From a checkpoint of a small CTC audio transcriber.
Data: trained on read English sentences (LibriTTS-R), 15625 training examples.
Rows from block 9, named by matrix and row number. Rows with one number belong to one neuron. Each number is 500 + 50 x the weight over its row's rms, rounded and kept within 0 to 999. All counts start at 0. Numbers have three digits each. After the name is the row's rms in percent of the matrix's.
# fc1: MLP up (model.blocks.9.mlp.fc1.weight, 1536x256), inputs 128-255
# fc2: MLP down (model.blocks.9.mlp.fc2.weight, 256x1536, transposed), outputs 128-255
fc1.267 084:501493521419532479507651599523519507480473504538488420491454525550441479561570625529429488510490485450596483431399493408432526541532523553456381495514465484534498517544631605516448470451502542483454543426527566506515494563517463505524455519461542439490551505513437423511504536528556502520507471473513557453461460467478439444451548448423471436510433428496330486471475502471483441442479
fc2.267 085:477581486520493617517593341547497470478459551487474425487498547504504475582532546452507457518557474437490500545408514539460589436464479503516485490555435399445583546525563571438462427527553583461541465517554543572456439492476516469579551508452497453438432509480496544440424446459493527512448486482550543419424564505482534525503529566474534428506424477498466506538409535535547502522457
fc1.268 067:407503517473525529492517566485460536489450449432533418585517452494456454469519483446511510564576406563579430559530516438538488458452413537500573517515493556466559556393515544477538463484499469563443444508467555560513465561542588396512500554594498458509443484538533510545372512512474442590574470451548444459551473453479434598534499387540506552461455497509500534500538503518505549452473
fc2.268 072:511403475471516472560480497510513514498533567504496574451501563579525484435601480412499471561415499469474513453558527370453517519524474429461477488511518524457533482457489469520465571624438549485545583622493574508479550488576427504513573528476493471577470482520492511576465408581398582493457498389483521523467498517467490412472486547518481565607464460480562524439427569486490519499427
fc1.269 102:562447446487455486524654549524548578508520425507427560524506521457487526542500527527507546470509484426574557477532507473528493535476549524444487479448374440527487477509421484489501522467522494439509439539489449536521499535539490430459508564619478540644546399541512486502531494490553468491373492497500540517497489460493511546467548592438470551550534563516570512509426491500497491523544
fc2.269 104:522457558554442496488487406517505529509510483412475510485498472486477531395478483509454550591415439448480490516542515439592575457605507566499509517510584527419521422447505480579435460550481497517432460515472435582431533594407536568517510506549474550631530480483374441475464527495422468486529503529504602456484503507469471488466424392533588545529491463559566476488519510516507462594455
fc1.270 097:418540519597451581436513467478555466514420482539551465533484527434462427604513470487550434479508560567486443446591519406459397559513542492452545406553436493494558477473497535490541349527413455475457449468530446477487586463411488534432518559471420494516588414475521460522482551542563382460542525494520494485490523458591509534515545523454460570460508396565595498445533457455419531397453
fc2.270 097:522558624484528420461516528470414508461541520404552528555503573542514573567524497497468497538399497547401506481440524444488441530521522551452489553434552457543483481481583503499524524477514450575536514500505460415520625531476549504420409515527458545447541488383450531460453508533493453566402449445565422504418498530453460551553458523483459536504578553471409497546424526495495573541431
fc1.271 093:485562537542461590481479447513540563461495504506464564505400494494439474514492408526481534499533523445503482591459465514487549460526533528578512605510410455532580450523432456474487448473507544482478457546586486423512506533570553448542461622550494423513544431494456429501563486552390468469486446534558516537513558496524467562519577498420468380494536508513464561549507518563425489501548
fc2.271 096:521503494457556529502492496464590413510496552394470523572511459462550527476468388525560388418443511507520478472493407521487539536513438528545497417459476481493541525510488322454609426575518450526445495508533515382461466488559536603576545463495517564447484503538548559435452519521514555481539536447565502491457538547467542395552486473543565397462535412456475568466421470476476552469535
fc1.272 107:444559531548482364481498496518475510545535519518488560474515477481466599556448429497438472517447547417513452491497460526558557468548439553497584531484475524466469463542522524536575459519508559541602390426579506478538486568464543448537489429426459508405520487499560442539464516544533554507377460507483388444484476548485468513478508524567575494395458461460382586444504548543469523505496
fc2.272 105:448491435467483447408556533480528509510558537413499452447449523524404443508494396511559474436469510351504510439483548554485440589591594450495583501539571524498511453545481493447473542484549478571312563487545508445408503443534451472489508423494522514490409504514510408478551470516449468502569423446483468510592556507493536530526512510534413424496563524519550602509488535545589475398548
fc1.273 069:506557421464503436532540574506460473568496484460453542545442558459526530524492386534513440497453552500491536435528434545474495481525569530484545480494541453487501393461472495519475515432540560482591414539486468432617559509488601555555520502528439551456511583570542558484624501450487515490610547517540439552475533455451529542583538447461485470516532468465485465478522509476538502617471
fc2.273 069:518451469567494458519439467444542406586501498477634536531509492480440519545522436515514486504547536535511459485456442625407505482566412476486502510461415494536461474543513610501534504533545580444457519475560600549436438590548501556595509364450540569456579486511500480492474528403516427595417439478633588496548428517506583463529504534534509469492549507475513478570440492465553506524544
fc1.274 097:550570516478466486544519567438628516422507451604507485551546516514507535376465497421421547432462521500381518504562533529476537469552523530581498525522507495523543541521520534568437530551512543499528493532605580510449601501542509461487552507517515411481492472458440417560511486513430461415414549508448524505412497508491468528486557406444419558333543452519384533468530498507543492461568
fc2.274 102:510452562576470484539620476444439462479590448500517470518519558464479471443456462523466497489522635442510353483540513504421551518530552515494492520452524457486556568531539524493552493544551473438676527548604588468417507513445459517524545445493524501570476510525475375470495587497631541462492486507533526543545486587481485521462486549481555549399466481461343418410502513611519470430565
fc1.275 127:545486578518406442550603566505516515417482446484439494490389495439488530519407475496477538522517663495449388554479575444452572423535517541485508522504511606514525577467529508537507493600506451588428466449510436491519526466450499600545461510487582476500491461517565410569594443508387509391448563535557562556442528471449493566488628465590509517499505505508487463463520608496605495560503
fc2.275 123:496457563462415483474539521414522509433559527586497457468458555458597452448562465477570531504498521498539568564556556575490539575459483452438569476570466414501603487445491466551540506477474469492478525386466410518485548518491433470530549500525468387374471496569495556534485462560470448475460515549513562486508496438498532524551518522486476512434515540509471524471495408427477443550530
fc1.276 083:564469393448543511489578521495514563540536509417522481547555439497479515486427599587595495484506588517537542433448504561557405462534440474507440551505446507437461493447439486436537526450536459471504528548477431489563487468577504511476432536533546517564514471466430473449542448489531611493554526449509470471525484599593492524486570517525532415483473535572523510534524435525455426491591
fc2.276 086:484469458526550482483515530506486463555530494447526505620481452520505570452540555545515469470504481503474503447480460524656566566494571504393511464454495509409467587467613574476460529478495496517480499506496456538371523517592536545513559493508490525534408512472464400496491527539523475535503577401510491400452521388585488446424474502573458381512519456439500442486549431518503522509556
fc1.277 074:506430451507522573523555546467466530538420597422482488522528578522473483444509491493474434439408451531538477478445556523505511524516544398503503529451580465469439505556502504600519505493551563459468553541566563523533523581552498461439521485554458426543535497380565510539474502579609537460476550452419533612542546544447539535540660497450502501538522579578511567460459485531531585591537
fc2.277 076:575571473466522587451495503407540442492510548638503507564495442512451452410480532408498432418546480501478548497498485523520462520502487489483502440572563486436489542553506531551485503537501471537563491543613468528535536616418488559486477522468477542508454403456487446590534411485582525501539564425368570589535559546510503508523491477465478513460551538560469485421467543555507454529488
fc1.278 077:465572496559469560462512521534426470422496615509502469509503550495433463532522533547490537527553496486497435424479592503513446495449502513470606573451489503498473499539548522560548470536434483569504476431460530375456516591510506491467418500549593531528492493504530498486587416590461497468448460516600490456541463515545423479397600558522534400496513456517479513587559426528435551531554
fc2.278 072:566479507523535554556518513555528475426589508551494492508518508388459442502412552458511497534412454414442524597519485386530489417408407485460527461591409387578529458434524482448396501549432508583489477491457498428576501418412496504534509536470491529574531415542535540467475503494537477511562426509557485457519465546518578563499427524464508486370407465549408548514497414512517496585510
fc1.279 114:499550439565455370513526608509449468464524443538605491532476480452509476423523471450511485536453557585510447581584441469553472553431514554518462466480598465518534518508429560473541462531573437578465488523450528443462510478513419523512461472479530514511448549415560531414393522477488413426476526514514478460382538512481352479518505529569482532455380445580474509630514526520531497519388
fc2.279 114:590494409532457482538508588562420525505570471472480506529563558458509581537556514440478537462507541469443523429485373569464501563567629565435474519533537566514562563539496546460477474553601524505492447482425519532544485461466433512553544580478450549555568547585498439451615489456487570513532482496501496563641405477492520507543545470514516497510484489456487475586469541522615413538458
fc1.280 095:558401477513548545563508499464435528452472525422474436472517458495467485439545584442512464528500482525489451554371456502527444460415520544499523551587506585509459565484460450514446531463458558598470492534347502492441510520524554452542494448448501526386473523475434530470516513520519518595451511512458552477525482394467427474520533452569403546409506502526434455450533436547473402446511
fc2.280 098:497494545517562501513442546472539480497468438523428584483477578431612485381450533405475476495553506416520527502511454443461512502553560553521494487443520517548527423409462516433493414468516487559545543519365427547576481466419440488552516562555524470503510454504485459515467504539523497573525519530486568440509470552564580462391514479470565533527567502517530512444495448524503579408596
fc1.281 077:519484586498498528532531545636583422503550534500481498466530532492483447508507554414512482413469470483544583522434449452541432575576494424514467515519517486398432519500614502588512453475486593489469476619528501466551453565494446487445428464501511611477557515497462540532435474535522497453596532486590528530508399451483539517535602600475576417480455485542487493506390476489522543467462
fc2.281 079:560511473482414422469475442580546561515504452424573492507569489474530498514586555433519489447465473414506565365438517466534453501475556424420514485530459488461519565568603482543509509494536568471601507520481452466451559545441495544455574525436532468495450451477483531526464491457463557493543507427467492521557565605486492441565556431447511492360476482571416509534417529476545503456559
fc1.282 091:460529442438487499463600465495537510466494444514457441482494633514467505526515499475462548485496544528382469586428513541483444549516412411567547512541478553543585504468543461523560437499487680449515492514476514549503487520557496467612532459541477472481444513530565480394488516471532501507505534543401561474516449486470398476530475427503536498549636599621473559504531430527499458458567
fc2.282 089:461551579439551532454549472399579443475442506528510502480451514480444413484542462523489446419463488507473483454433568493406505449522445463578430483602510472462440536469546421538460508500505596546495494496502525537451487541456546569527458495509476437550523453553539484472558461542459519554535520476452574478513454560516563502495461538516545537505567559497539553473513516552438508483515
fc1.283 100:514470526462489483472471470478376415461530416475521480518478453547446472522556544467438499589549467556449423547345532494516488487540504581487548559522512493435591425452440506601502551561494448451489490508570477469518541434420533538458620452430374547486444501389557520441479449584512523478455492446470522475493434462402555474510454540500542523531570481490561472520566513497491554568581
fc2.283 102:436469464512512442584524512519550468455510474497478526542619471558580515560581503407452408500500417564450563561389520572502576497480484518493526437540463532460473474418473509547571535575525556523528364420550399451525426424562536442527481548437510554484471448415491465469563441521497489612445526503496538574427454497479531544532480499592479479542561511537493525533478519468465496489597
fc1.284 105:616496572562463440514502412468525482435527538439532479517474529517507504586464549505465497462513425520503458510518511590531459496530475458492515546559455537554454501522507489526490445529484548501573426532479501502547583490406536437483515560479460524482591428559523451516478488591456517466508481425538550597497434574587457568482517526455471469537424540516527471422490393437548504448466
fc2.284 109:428607492570514513518453617525489548456379480440498522506487483486532549521552507523432417447537411484471471510446513485456466530493570501560497534575438516584448512478467554455454478486457554481502454419432584466470480611478475499552501556530515433575452486524518535482522501598498512452487535467630464586487470500464432474451490514441487471509500486511500531491421539469554552572432
fc1.285 105:506559489520522473600502478492535482592586485610535421484480516463587500480480491516438540483477504607453487537450381471474523498576446528489462495460485567587513394517472583545465465474561475479465537494486474409516455553475447524513535484583586514496464498456468482504415460434510515431529494461522561496346511474451526462491502596549444495535458518448531566538498475464565495538414
fc2.285 103:463451575499475461475515462490503509584484496479535536530505477489480534474483519418533424444458520526538418524403349485571449479596527544520512517447517509600606540524546484542374503509509542484488613499384460467472496484479492481587513533531500468564523554567537352499409499437416619420521495476414619531501568434491480537537456502567446492458548499508510549519426527406539453522488
fc1.286 099:539598532452462498586432510464585471418501521389447390457548482526507551546472498472498508482460418448536488494536476532505527481454578576517468460551491477503345460482486520541541476554535567555636447513543531494511552528468486493478515558539472541437564543491548588360480444614530495515514422481521448449475516533547463443469511503456517540435410602371493517475531507496491526579591
fc2.286 099:525438574505626469545508357482471490457482484407498502506440526560445431491524551487528444491383502482556507470474427471551519430434424543550528530546548491565532502467545472515438446452566536549487491416516447548428571465511380491475558473434502467514471534514484531484562456563414544539546474446610518499532470516512468493479467487470579488488361516496424403490490528487414446460397
fc1.287 109:598453496545519466465448573435388538458408465480553485467519529518528461349498579549490467528477553508521532466516519457499498435461456494419426441522533524472520506520526450464420495530546506559539462536518538475549518567589543574458515461525519508504566488498522461597429542434373549508479430584475440513494516501521519513494409352489467554429516568423549494582517357402579583484555
fc2.287 106:383561511508554466428499463582452461448489605535496540468507488460438428356519470592432609498457503440498551528442485530469444543515443486513485508517563463511574480441425489560556530543473488556590467502505497523513509560499468511563505569464530505524479544411511460528411556512438452547484545497409442496385515542500500473508412539449452524546446553532477553481491604511518572459509
fc1.288 065:479502550478523493520469496471462474503511517466437492492535476476568621489468492522416517460438504483538539559516517426472494513496421432479475463501476529492469582443528521498514528544450527473622451430556449519553483493478413575453453487557485513465485471472495505588524546529449379526546518502548499448453584514481523357525535476506510462533475480466503438555486470539478403461454
fc2.288 066:515536483540513438498481517446510488550487464459527544467570467428490427533447472536505552449465512499495480515461518433544430469489580476526540473521563531436451477513462516491631553447344499487490553454580439480499505462437478527415404471471502505461539488465576541492511509503470478460492498442563555478482413460482563571522530468530549410602488510426467499513465489493436525426489
fc1.289 071:470522484542474558464502422473549421491518435425492571585601418552428425524507562525499479451535518533560476532511482476449433517496488490512460619574537594493396444582643458499505492537476361481427553461447501572492538514529452500449576406503489535482500459482509532492436501505443575434520435443528453480401545425455455437473517470449417562410531501462448585625487544423577532523526
fc2.289 072:544504489514472376523529458503456547478525446465438447541433573544556486649567509481514536473548453410530459423546477464558521567388450512538453389577433564546484498559474522483521492516502410494579505515447459539560450565489424513496533443570467474446524440521526483523481600555484516478422446467544504503487514649525540486441546526485494579490534409530540489579514466538555532544519
fc1.290 115:483465564543470479504489499557456489369553474499500390514496467530486449501502525451527451510473539486420523442634506576449479444489566456442491523547526374490485339521508467501571524524519507489510505479532485522495507492438500535569502502558533570474555533517547507562528501549446545484440488470516539527385470555617456471466637528506489469482505528501457549548523453503483414585526
fc2.290 117:492528474436510505584419494514543449452506523488540509581464489579567492444528502454525521503503516503599553400451472522495575559475503453457496493471451458527529386509591544502523517553476521532461496362382506487542539465455479530479492489446443521543455444547476455524444486539554500615549593414603575570550514546468496523552552540561544528604516388571480487538434462576573453573520
fc1.291 110:548486569471569422455526395533500457485549477519446552475443345447469566451447511524550475413482546555454555473567493508549482498512627405527599445503518485461526500521567537449419558492458485530474542539528505415468532553522583578466455541514498600459490446489521561509500554442427528613453536571574527530405514490512524528431496498430552443407486560467551464432450560509569482516506
fc2.291 110:501475513521499495517544542457531472503456581518560552471431472497591538407545583562515457519546479518571452455475563477528464572435429423459489485522542499456531461437441489622572455474490501464545490511504467407522450560417500487437523508497468528462527470530462607535378529488505561556593582535556502499583468442536530459553552531495437455608455441552507548488483602521507492493616
fc1.292 096:492474561532467495479441431506434480471523502486541426594543452480493469455526566570472516521397494491485497504669546500526503419500489583537561502523517496572428473477402455549475484571476464482423527479586445505494480512492610503503561449489456509586611536439601426494499601546583507502573539474497511429444506526504372489393447581458491429437602577456507459558521508451515495601517
fc2.292 100:443468564541432459458424540441528519517448496509388504578541498488545519491516489517399419588529466491516519564533491465595487512535480475561555549513566495539511462479670487497571418403455467495621583544547599529432495509473449473541543513439458499517436481410484468484456546495505508631437554529516483436536475485452544494412484424471441533630405540525471534552467444449464533566447
fc1.293 122:582464554471586520467604545547490485431430526555547582516509460497492487524496455446504537456498563503578514521487495586527511481477456393525521412492546454530490446471553492459461480544446530546485559497460475429414382429540517543477430463495524562455619452507577574532488438524465551524514517513548457530436503423512544553413534467498471465509413467509575428538469411507527420538522
fc2.293 130:506579444468480573582567467504546444452388449425539526473520482438567509446520527347530486470482550421456570488407464462458581536454497428599559524498512550440497520468432521584440485465495502550488475464391459472644499535534470529421487538480532551450485556511528528464466502615429507413492503498499576502478589574473432483485446498616584536590476394509466566529445544518491466516506
fc1.294 125:492505482539447511467479464441503571381469525548522431496504498500527509466464557530347524481539442582477474447493529453554503387545461556485614373518431506527412553498484506455455510488551548535487577491546508511603426539572432466490546493516504496472478569540558614507451467500522576463480482501466552462420459411419507514534552466480484495531470465462436585524567476526518545409514
fc2.294 119:560537587527463470496471524562547421434492448533517530553553548502481539439531591480515477487483437497598480465531512491494599496609417637423453521570630392630601486562512482558563510532519508512501466537575523447445438420481451555443573521538521533426480471564469490538511571508425515416564516506516452570582474582508508523480507446470614527503475461476431480532465460554550498493551
fc1.295 119:481432505526496539469491468490602587435422467512548420460505510530458517520435491507525491441525557512509418401493562478410524541519502462570447442568519468510459502532546477462479362501532382486443466502527534455423468492553522428518486597449482486521519519517427471445550591455482558631589538549535478475452497527528474508492468536515597547506468514549589523517518570428588441516488
fc2.295 119:559519476511504445533468520493501618444469539488509460540424589530440476540469581427539557519415618564483505613586580536404456506467481496579547533499578492590465500489521453517522460508452463562483573597611530490527417474355471474511484563605506536454563544518529539562527476487450469528379559512573488474473547391498513572499464554462516516610528477505493555530428541492526574472477
fc1.296 099:564557563484563496498601478524467465513539448540518523476470391549472543432448590471547563429488579472569610512489496493502458489412572499524528480479545504450514449485536438601447512511412454541549505513461586616550490500512493547485518522576455351434441522530503526459526495555481455513490551563514557562445518512529466545495536399490465339355467543425503482523478447551474529456492
fc2.296 098:473546512446567559387417522558569488524495561460495449446452532554539496426467492536465517535535488534455416551601632565528597452412477495490539597589531454500525515518515487512485447509490525519442525493453703477441485534481395471560503415433478431449523452531480502487538425493517511537462532508483531565431489474488550427593548556479466482543423539522466434608550561524571452548456
fc1.297 131:601574453488562438526531371516467525577434591447523520525527613447451499515529483431479563478501520488486464429529537564473469572485504480551446451527516559471556495452483533529592569518449452495522514469545474526526568414506601518453560492529482525467484487561554488464509441438463501445563519462527460475437415458438464512491549495589476532554449482530533519535575469586531535535459
fc2.297 135:456496546435567590461576533555464533538437557533496471507679537430498563462461464472524606563445425505523465478553576512445433437493527495511471525426462504503524476578592444487511569518495498471545549514510564557425427552434527503537451592458417476525560496466486429442489483492461507467446513497470486544467463494522536515529564506522525476483440444474457485457568529481486457489385
fc1.298 088:554484624470543465492447476508514524457491648519489489562553457501441488509590415514504535488475532634496418499555544533414454510430444469491483469563463463456538497529550485438499544546533463486537583483515483417559397409449500511463506440560607457504531603507496534400500526470501450417539529582575441468539506480564463550488503484478517527492434486569537477531562528579520493489531
fc2.298 085:553495478484525535449528465467426425543473473539460515451555545517591491504563459511555445542553482589531521467535550465459517461426459528508427469495510547501547497567499519456520439508461474486398508426547603502505535507495516557478559477503432475578502608485499431440505523530612437555606514471566441581469528523497525549498545446444507523523491407532462573403444461573473510447525
fc1.299 070:495551565505553465543582434415509495521546485574453502430599491439468502547532569556477530400526393394520481474491482626596504540460516495513557409562455600430444549536439451476503459526443471438521539596520473459496512556551609471453542482475461492467463497494489465417519478472468470512509447625466417476549569438449468568568518607535523475478470515565655529436432462514528500501547
fc2.299 068:516417409468419518549486524382493486560519513456465543449533504522488555517474546527581469570476462601543604498529497525556521423541569512497522594516600520364539557552559402493516511447486539487531479493523533544476492539401510522443493501492467433441475505437539512485499385468478447496404525591480466504557517519545542374545446468485502546442520467539423478393583554398546406500472
fc1.300 110:523478515480502499525527431465458560595444490510448476517438535525513404411500438432499526467510481437466579428459466449462516532531542476553503520499546500581503460523563430473458560427487460450465528512469537482519508545536503594597433490599459498478469463446536494595501476515534391592460563543584511548446443538524519487436583449409646450430522516472473455440461484463531454492473
fc2.300 110:567490610433524528470560567461483549532515417500490527494491499448585533474462478532450595532366447505514454534520497525502625499557446486535452504584484446546476467508496541563622532485485433515438427469473490433442544516510488460483506421471424510482504516523544537607512480530507462498407527529478501452517453413482540466471445471421453451465541414560560528480612551460429524427458
fc1.301 086:597527485550400454487539409456545538463443514465509394473460574534586464456511502493472483531442365505477573481456438456478555582536459488520537475571526387463577514439410559525568508585500516516489420446522531503545488501532500546445511519484420526466530509528520549441471494521437403519518497498537510460453449442475548521448487502577637529567582446447486586515583451546506471592538
fc2.301 082:516537460370457458538486479498520475424575479450540543538518581487450580426528533491477469504515425436459491544496442393522564370521476516450459521524486465488463616503555516575453475539573437581488540443517594542516463478409471426435486506519537525511486457529512565407510508555531526463554543440444449570514509528548473488502485481510413638482583518388396454623548481483524385508407
fc1.302 091:456539411491451616538586577487567512523500412567575516509492486485533509477497461421464548406450515485526396429480590546491440485511501560519483531539483611537501580440479482531542532486517617512521441521554414488547592459477506443509503555551480579456381533399498494476529408566531547517533498457490489474398559538543432551456587540475460417516450512515506516492536486510430372474497
fc2.302 093:537555541490523421486642435392390455566494516512393460430474446473524403446462483527550566437483554518492502526450544505493479477494583470372497568481546480496584543473544439551493420499470500523583518518548435450556612461505408478526430467529527483495499538552498539578582560475561500526442534547562511577491555509465488513455458498558489379402532527465543443556449540438423434473531
fc1.303 093:635530511500522476515481394509428508404520570541466509510510535521532458470495539503414471476543466428512521516454520516555470480519515432495616516457475482513534496533601444469476488467502519483545500607557532486576492450445500527541451577531485487555547531533497452471632412415402490535470550546599514659541425410524494515531530485486529417479477611482502434524522589442564452441517
fc2.303 097:368411503529533592499495516582520426519437506509609512430464445520490597525441563496536510447456543452528478492459508537506553484466463457487568481501572510446497484483462391501548372443490543500470486542444466450452451504516517532517494475534485515591499430466462555481571478414489558538494591571598514540511434527464504576536521442408473478530497530566510598478474612484539449451460
fc1.304 081:502462432525510504416520552462520509509491556464452534498539494536509571441509474452546511437544406448447464552487567551519548479504474480502425354486491570435491488440491518450531453575550476514459448522544513451526509565484478618537527594433429481523572532508484523475597416530489467518500517495473478520492421496500419550535500461460493425393529513593519433410463581601499467450548
fc2.304 081:492516455514549474470489523492493484524585613588559514557657481469487508449433441479518440498452539550534571475625498584533531533486520546447557614463421511510528524535491438483555514490559498511461490477437547483535398531534589512494468443598481466497401491534478485473487476467612475515487543461476577469530560542497448418462469517401532514454572555548482542381490486535545496414524
fc1.305 113:408586480452574543522463529467488575442527469551438511496511454435515572494508477453576539519499549512446561495420547629405463509537481604440434486525533449528485512500443451463523556408574430495553488572558468453464544537481490484524421536495497580412528617566428534536486518512434554537487519560485498457449596346388430543519608493563534529570555470514524504509538492458459456546447
fc2.305 122:520475536561486550465479541509513538556484472523558454437471410501505431516436534540537536489548558521527480551464526472532434495442527489490464461531528484566488599479476509582517483479515483426472512498502561536568548537516393500544565451524497419476473511558523557532436513622481470550551497560508458554620502560597531522459591539541490610540467431412552522562411551458385446518463
fc1.306 139:485509530505496473480492449552413567501439567442516406455409477509494441532523498506498510594514449518467442447396522513467526554401566426564465583501519488466574540484567499449556496525440493483439586489450535499482527532532548501510463532532356515554548563491560535480506409440545571458508556459466531479444514559453519455511494593347574509459552531482431469451468493567519372451503
fc2.306 139:529389501430566480574467519436605523439517482499501468585581578476476533501464504605511512427399442465467530493513502468476478478511390494537483451511427498420493518473445581440509521494464519516542579516458466510553429528486530555443555503392501534560483565476472404469525373481551466501573531501510460532422539455513503469446521447421502529502421373539520549556511535472461475491510
fc1.307 073:536513498519529536524515493526451483511435540549454431517493474474432559617504501552503516506512494426375457559536523480526519453515515482533559492431514603449458540442461436592429479508497542505508587475479459439420525393421491608593519563438473491438552528506539547504452488512522510421516482445560592444438430501502571477483423476424492543474551537493419505548457433563513542581505
fc2.307 071:501563496556514537546456617417514450542504578416470457457528543468577403510534355581442477475440509417453472499491489548509499595513482491502563510487533597506521475414519496537518565405430519581413537488511507439513565453545454553498456455478561599493482521524503536435520410528630474488453399371560529462471479453469458451498454629449510475555495538553535513554477492522629470490471
fc1.308 078:570483488484500533463532494499529468540497526525436469519456521518442535473506519526529418542438498535466500502525526420561458503553539444574490438538445529607428534508457520564463534536529559494509494472529512482497457504461551517469582474572474393480514410563449448473411461469503533450586491546526542432387484464495543467512562552485554526455429527580537438561541518543507501415550
fc2.308 079:496591512508479431462536555445577508523460564518522494495568483542549479499544484509501507441479502484537462432544477512502445454527498450468481582564448535460462469448490474539565467447576603549510478523538480413462471506617542410521604554538530476538576501494518510599568465526423457517465490428462532467555402520477559493488565511532444469470553494483514430583495537518516512397525
fc1.309 104:516455586434448447576483432508438494496433544584499500592578533447487431447479408478480494531581538422484508467408519544481434489472529596532447472586513553490356457493455532450483499452448458501471549459439433518516475512535574545553460521493528562523447520571552422479474445616560489528495543449438480501445522530532564507497473472503484527483488454466530495519508421556426457548543
fc2.309 106:585547462527542465541464545514531582534538458583490480466416603468590537512452458533466548593494527332487463496491464538434451495518523503568536471528541507421464476439518482483470543488444475480454554466468588560400513522504464529555459477521551498453516531453495555492571445474435542638466478494507417434498532545528528605462488480469539578449441542520401435468469445477454460458435
fc1.310 087:541535485534512559549513520497469474442521495462418444420507523590549499384505493502529534533474494432553449414569610404474506474483566508502463538484504459369470541486481458533502558575416480527524532604422413507487546541510506459464446453397526447462487476516547498508519533568551471481550569451533556460413456476470471438436522519408520564557533557467522512507454529429484542477430
fc2.310 095:546370604495533534581538530514517420472424576434503545516560482463525497434505501427494572458333454505487531415534531477537504461509472492512495520560554507380510555533533500499543507498452476493495536440488384489521541517576468497503522445500470397525493446503584543437497513520515503485548490455426466490452503565514522455517507471403461568514512458430506492491439498460498552527504
fc1.311 106:430503455529435472528521455491480508532538505429492413513434491476539397523500578528558464456471454518438505471449483558481435454534536470450552616536420484526526541401435585462566441463441459584413401465483519479474506501516472479509563464567362517512526521557474509493517433453531585464549431503460508441479492469502535531490484551485598503560532471540493626576561477485545515494476
fc2.311 097:521488520482568451573565499469504559629557556481521490487577548485416517491410543502470494449410486487496473557534537564514503471457505558536487362483446512518545545405474553460555450537515502496542543474419483509487461419591506467553424448606564476550468540478462521526460492498598446487430480391492450469500633478586567433505437515489378502471523553507481496529437530539529529473465
fc1.312 088:561430493595563480539443494459568404479453536534498488495496603451456548490369578537452535472575502477476538560457542524464446469540540495540493397549538470445498430653476493586422470462532587559582591479456442595519493435430443537545513594486460476558461469435521498496529468547605483544524608425385468467519496444494531557505476527522507447438405453503616484525564435464539468600426
fc2.312 087:458619496494453522466440551442411465419448540562478578436498423464527469466430519491495513501417511540533528440542550453452484519500521600454493522538494516553512543646496413442557516449574490500600429518424523567450516392608459534527499550523523437562479478454503520573567594492547484529525495508362531429531446494466453522475420527481445462551506543532472518528567475493467482511466
fc1.313 131:438463492482424467521359498568465544472511547501519457474545464547470644490523550525552549515531529564529498407490520502503515560436470488508442454443533473503423557409448474476543484522510488476447496524580561502437533530405507518548493558523565464556574593368496460621528490433573555541604604433564426500491518526490527527476609425507486499541607528502465554486496566461539481431611
fc2.313 120:569486434565536504467397438494585518429496473484472467543486495513525424462526500510472625535470599450511583520554517546559411481498512462575505515525468452585558491488444472501439581526478517576564494460560569464539548593578570531532517529504494501544410533505466449522515487456483425584382538461475493431446492476437570573456431543436502441602546428455514498570435569500483471445455
fc1.314 103:470567514501561459422602582472561406353517465498436501499492531520445525427472478556453460501572490595478526529470474551487592529585461494551490539471497448560567506557515505558502554494489537473531433538597525441531406509515577401510547449575479466479554384418570478425464394487495486585557467474467413457432445457483493450537504563473549529546491546395558565585499482525575489527465
fc2.314 107:487564603455585438518499476447526462461430432466484488550534549558494446406467482495396469458487466530556482539521524500504511454524404558503502460598554535511462498579527522472439509540559533492523431509500425492542476520445519512409564574458522404516446507538460466456493454619498491559390436648443428440491519430542556482397489515417477482536504495512547628479529497515553549461473
fc1.315 134:513472554539544535574489495479484528508472515472500397500437533475512521562503508500486495584572410500551502467493459494484400614420501580473476545556400474558543511482552499417443449465543449491437562557492400560563503542494460550506528489509459519534487462522539485473537415515537516390397569449552577463456561433508424439564477538432530528380475413480441487416385427495519402511513
fc2.315 124:549472463474481563464522506505583615491503526476437522563485533537482542460463542451401546381488495526346503481475420504550504443465484522485535383477424498495535530406517457514568484415461471493568451556530509524448464538507460449483550484561471542621449457469511472453530485455535436471526502467522589471434491523516484448509411495432532458584474418467442532430491524502476524430567
fc1.316 105:512500597475490460427489442491419468492529443458574443514498462601415552564493527484622521456569522586463488478444545524453404539510566516567582449494490481405558516538452505438493628590482504488429580477510508549526517413558446437536461487551457402582506587530600534596541523557505473527557494489504548450500523538549441567463513519574431624560525463501566473473458480604471474497517
fc2.316 105:412549544488476498509497586465525452514451515493607516515443452510579492602521457459592470467529595473529524541525519481501476485491314483551459549459451530490543431504552482620451419542537503456525562514546442521521561460490501554484553526491510417592519513475433519535499488498510466465589544421531522452426457491475554428478500470536616522494525497447604373528541565533446462476450
fc1.317 092:484551480509367491510579446510387458490485505531565559537491524517535468459503432475469524567486526452484507444486567472605561538529529532544474450498493554492485467510520575568567502518573430470450411420535524480554513487468450463559554505497598602469457430515500485386549440577530537463591484504527432497448491493563511523418462497518574510492504501492550440558448426516520463514489
fc2.317 093:496474528559418528472496565463536484555570454450457562500462425500395505470472530411443463576458486415513402538526430516612581519564546552493539497535469404490437452485442573468455401498556522433540468383460542561518454472572452530607462554444503551500499469474566487469493571454389517500456486488474422468529492512498537567504512462524439489453545507559514563367470562518452592533423
fc1.318 118:461479564549487518442501466501486535460504544571424474516492519493523578505416437428522409520373468548561432514545464506550445473466506564476476496581506503538489453444526556470490445560487496390539494475579437544439534500502602435528461570504487554526541482475607545450489540491419348599472491557544498515482452522496512529566517431504532576441548486513501511507510501459476403564470
fc2.318 122:486484452515485465459557530444475508468499492493560499497557505428466456498462476405458482557477588528419532573501514511417379465448553488446413506553470532455492532477497575524419573521468512511443598392566487438593532509566561462421527410519504552472505431526412535464588536514487570357529521546565445530472439384520472486518487467539429552571555488566458502466504456440458513469497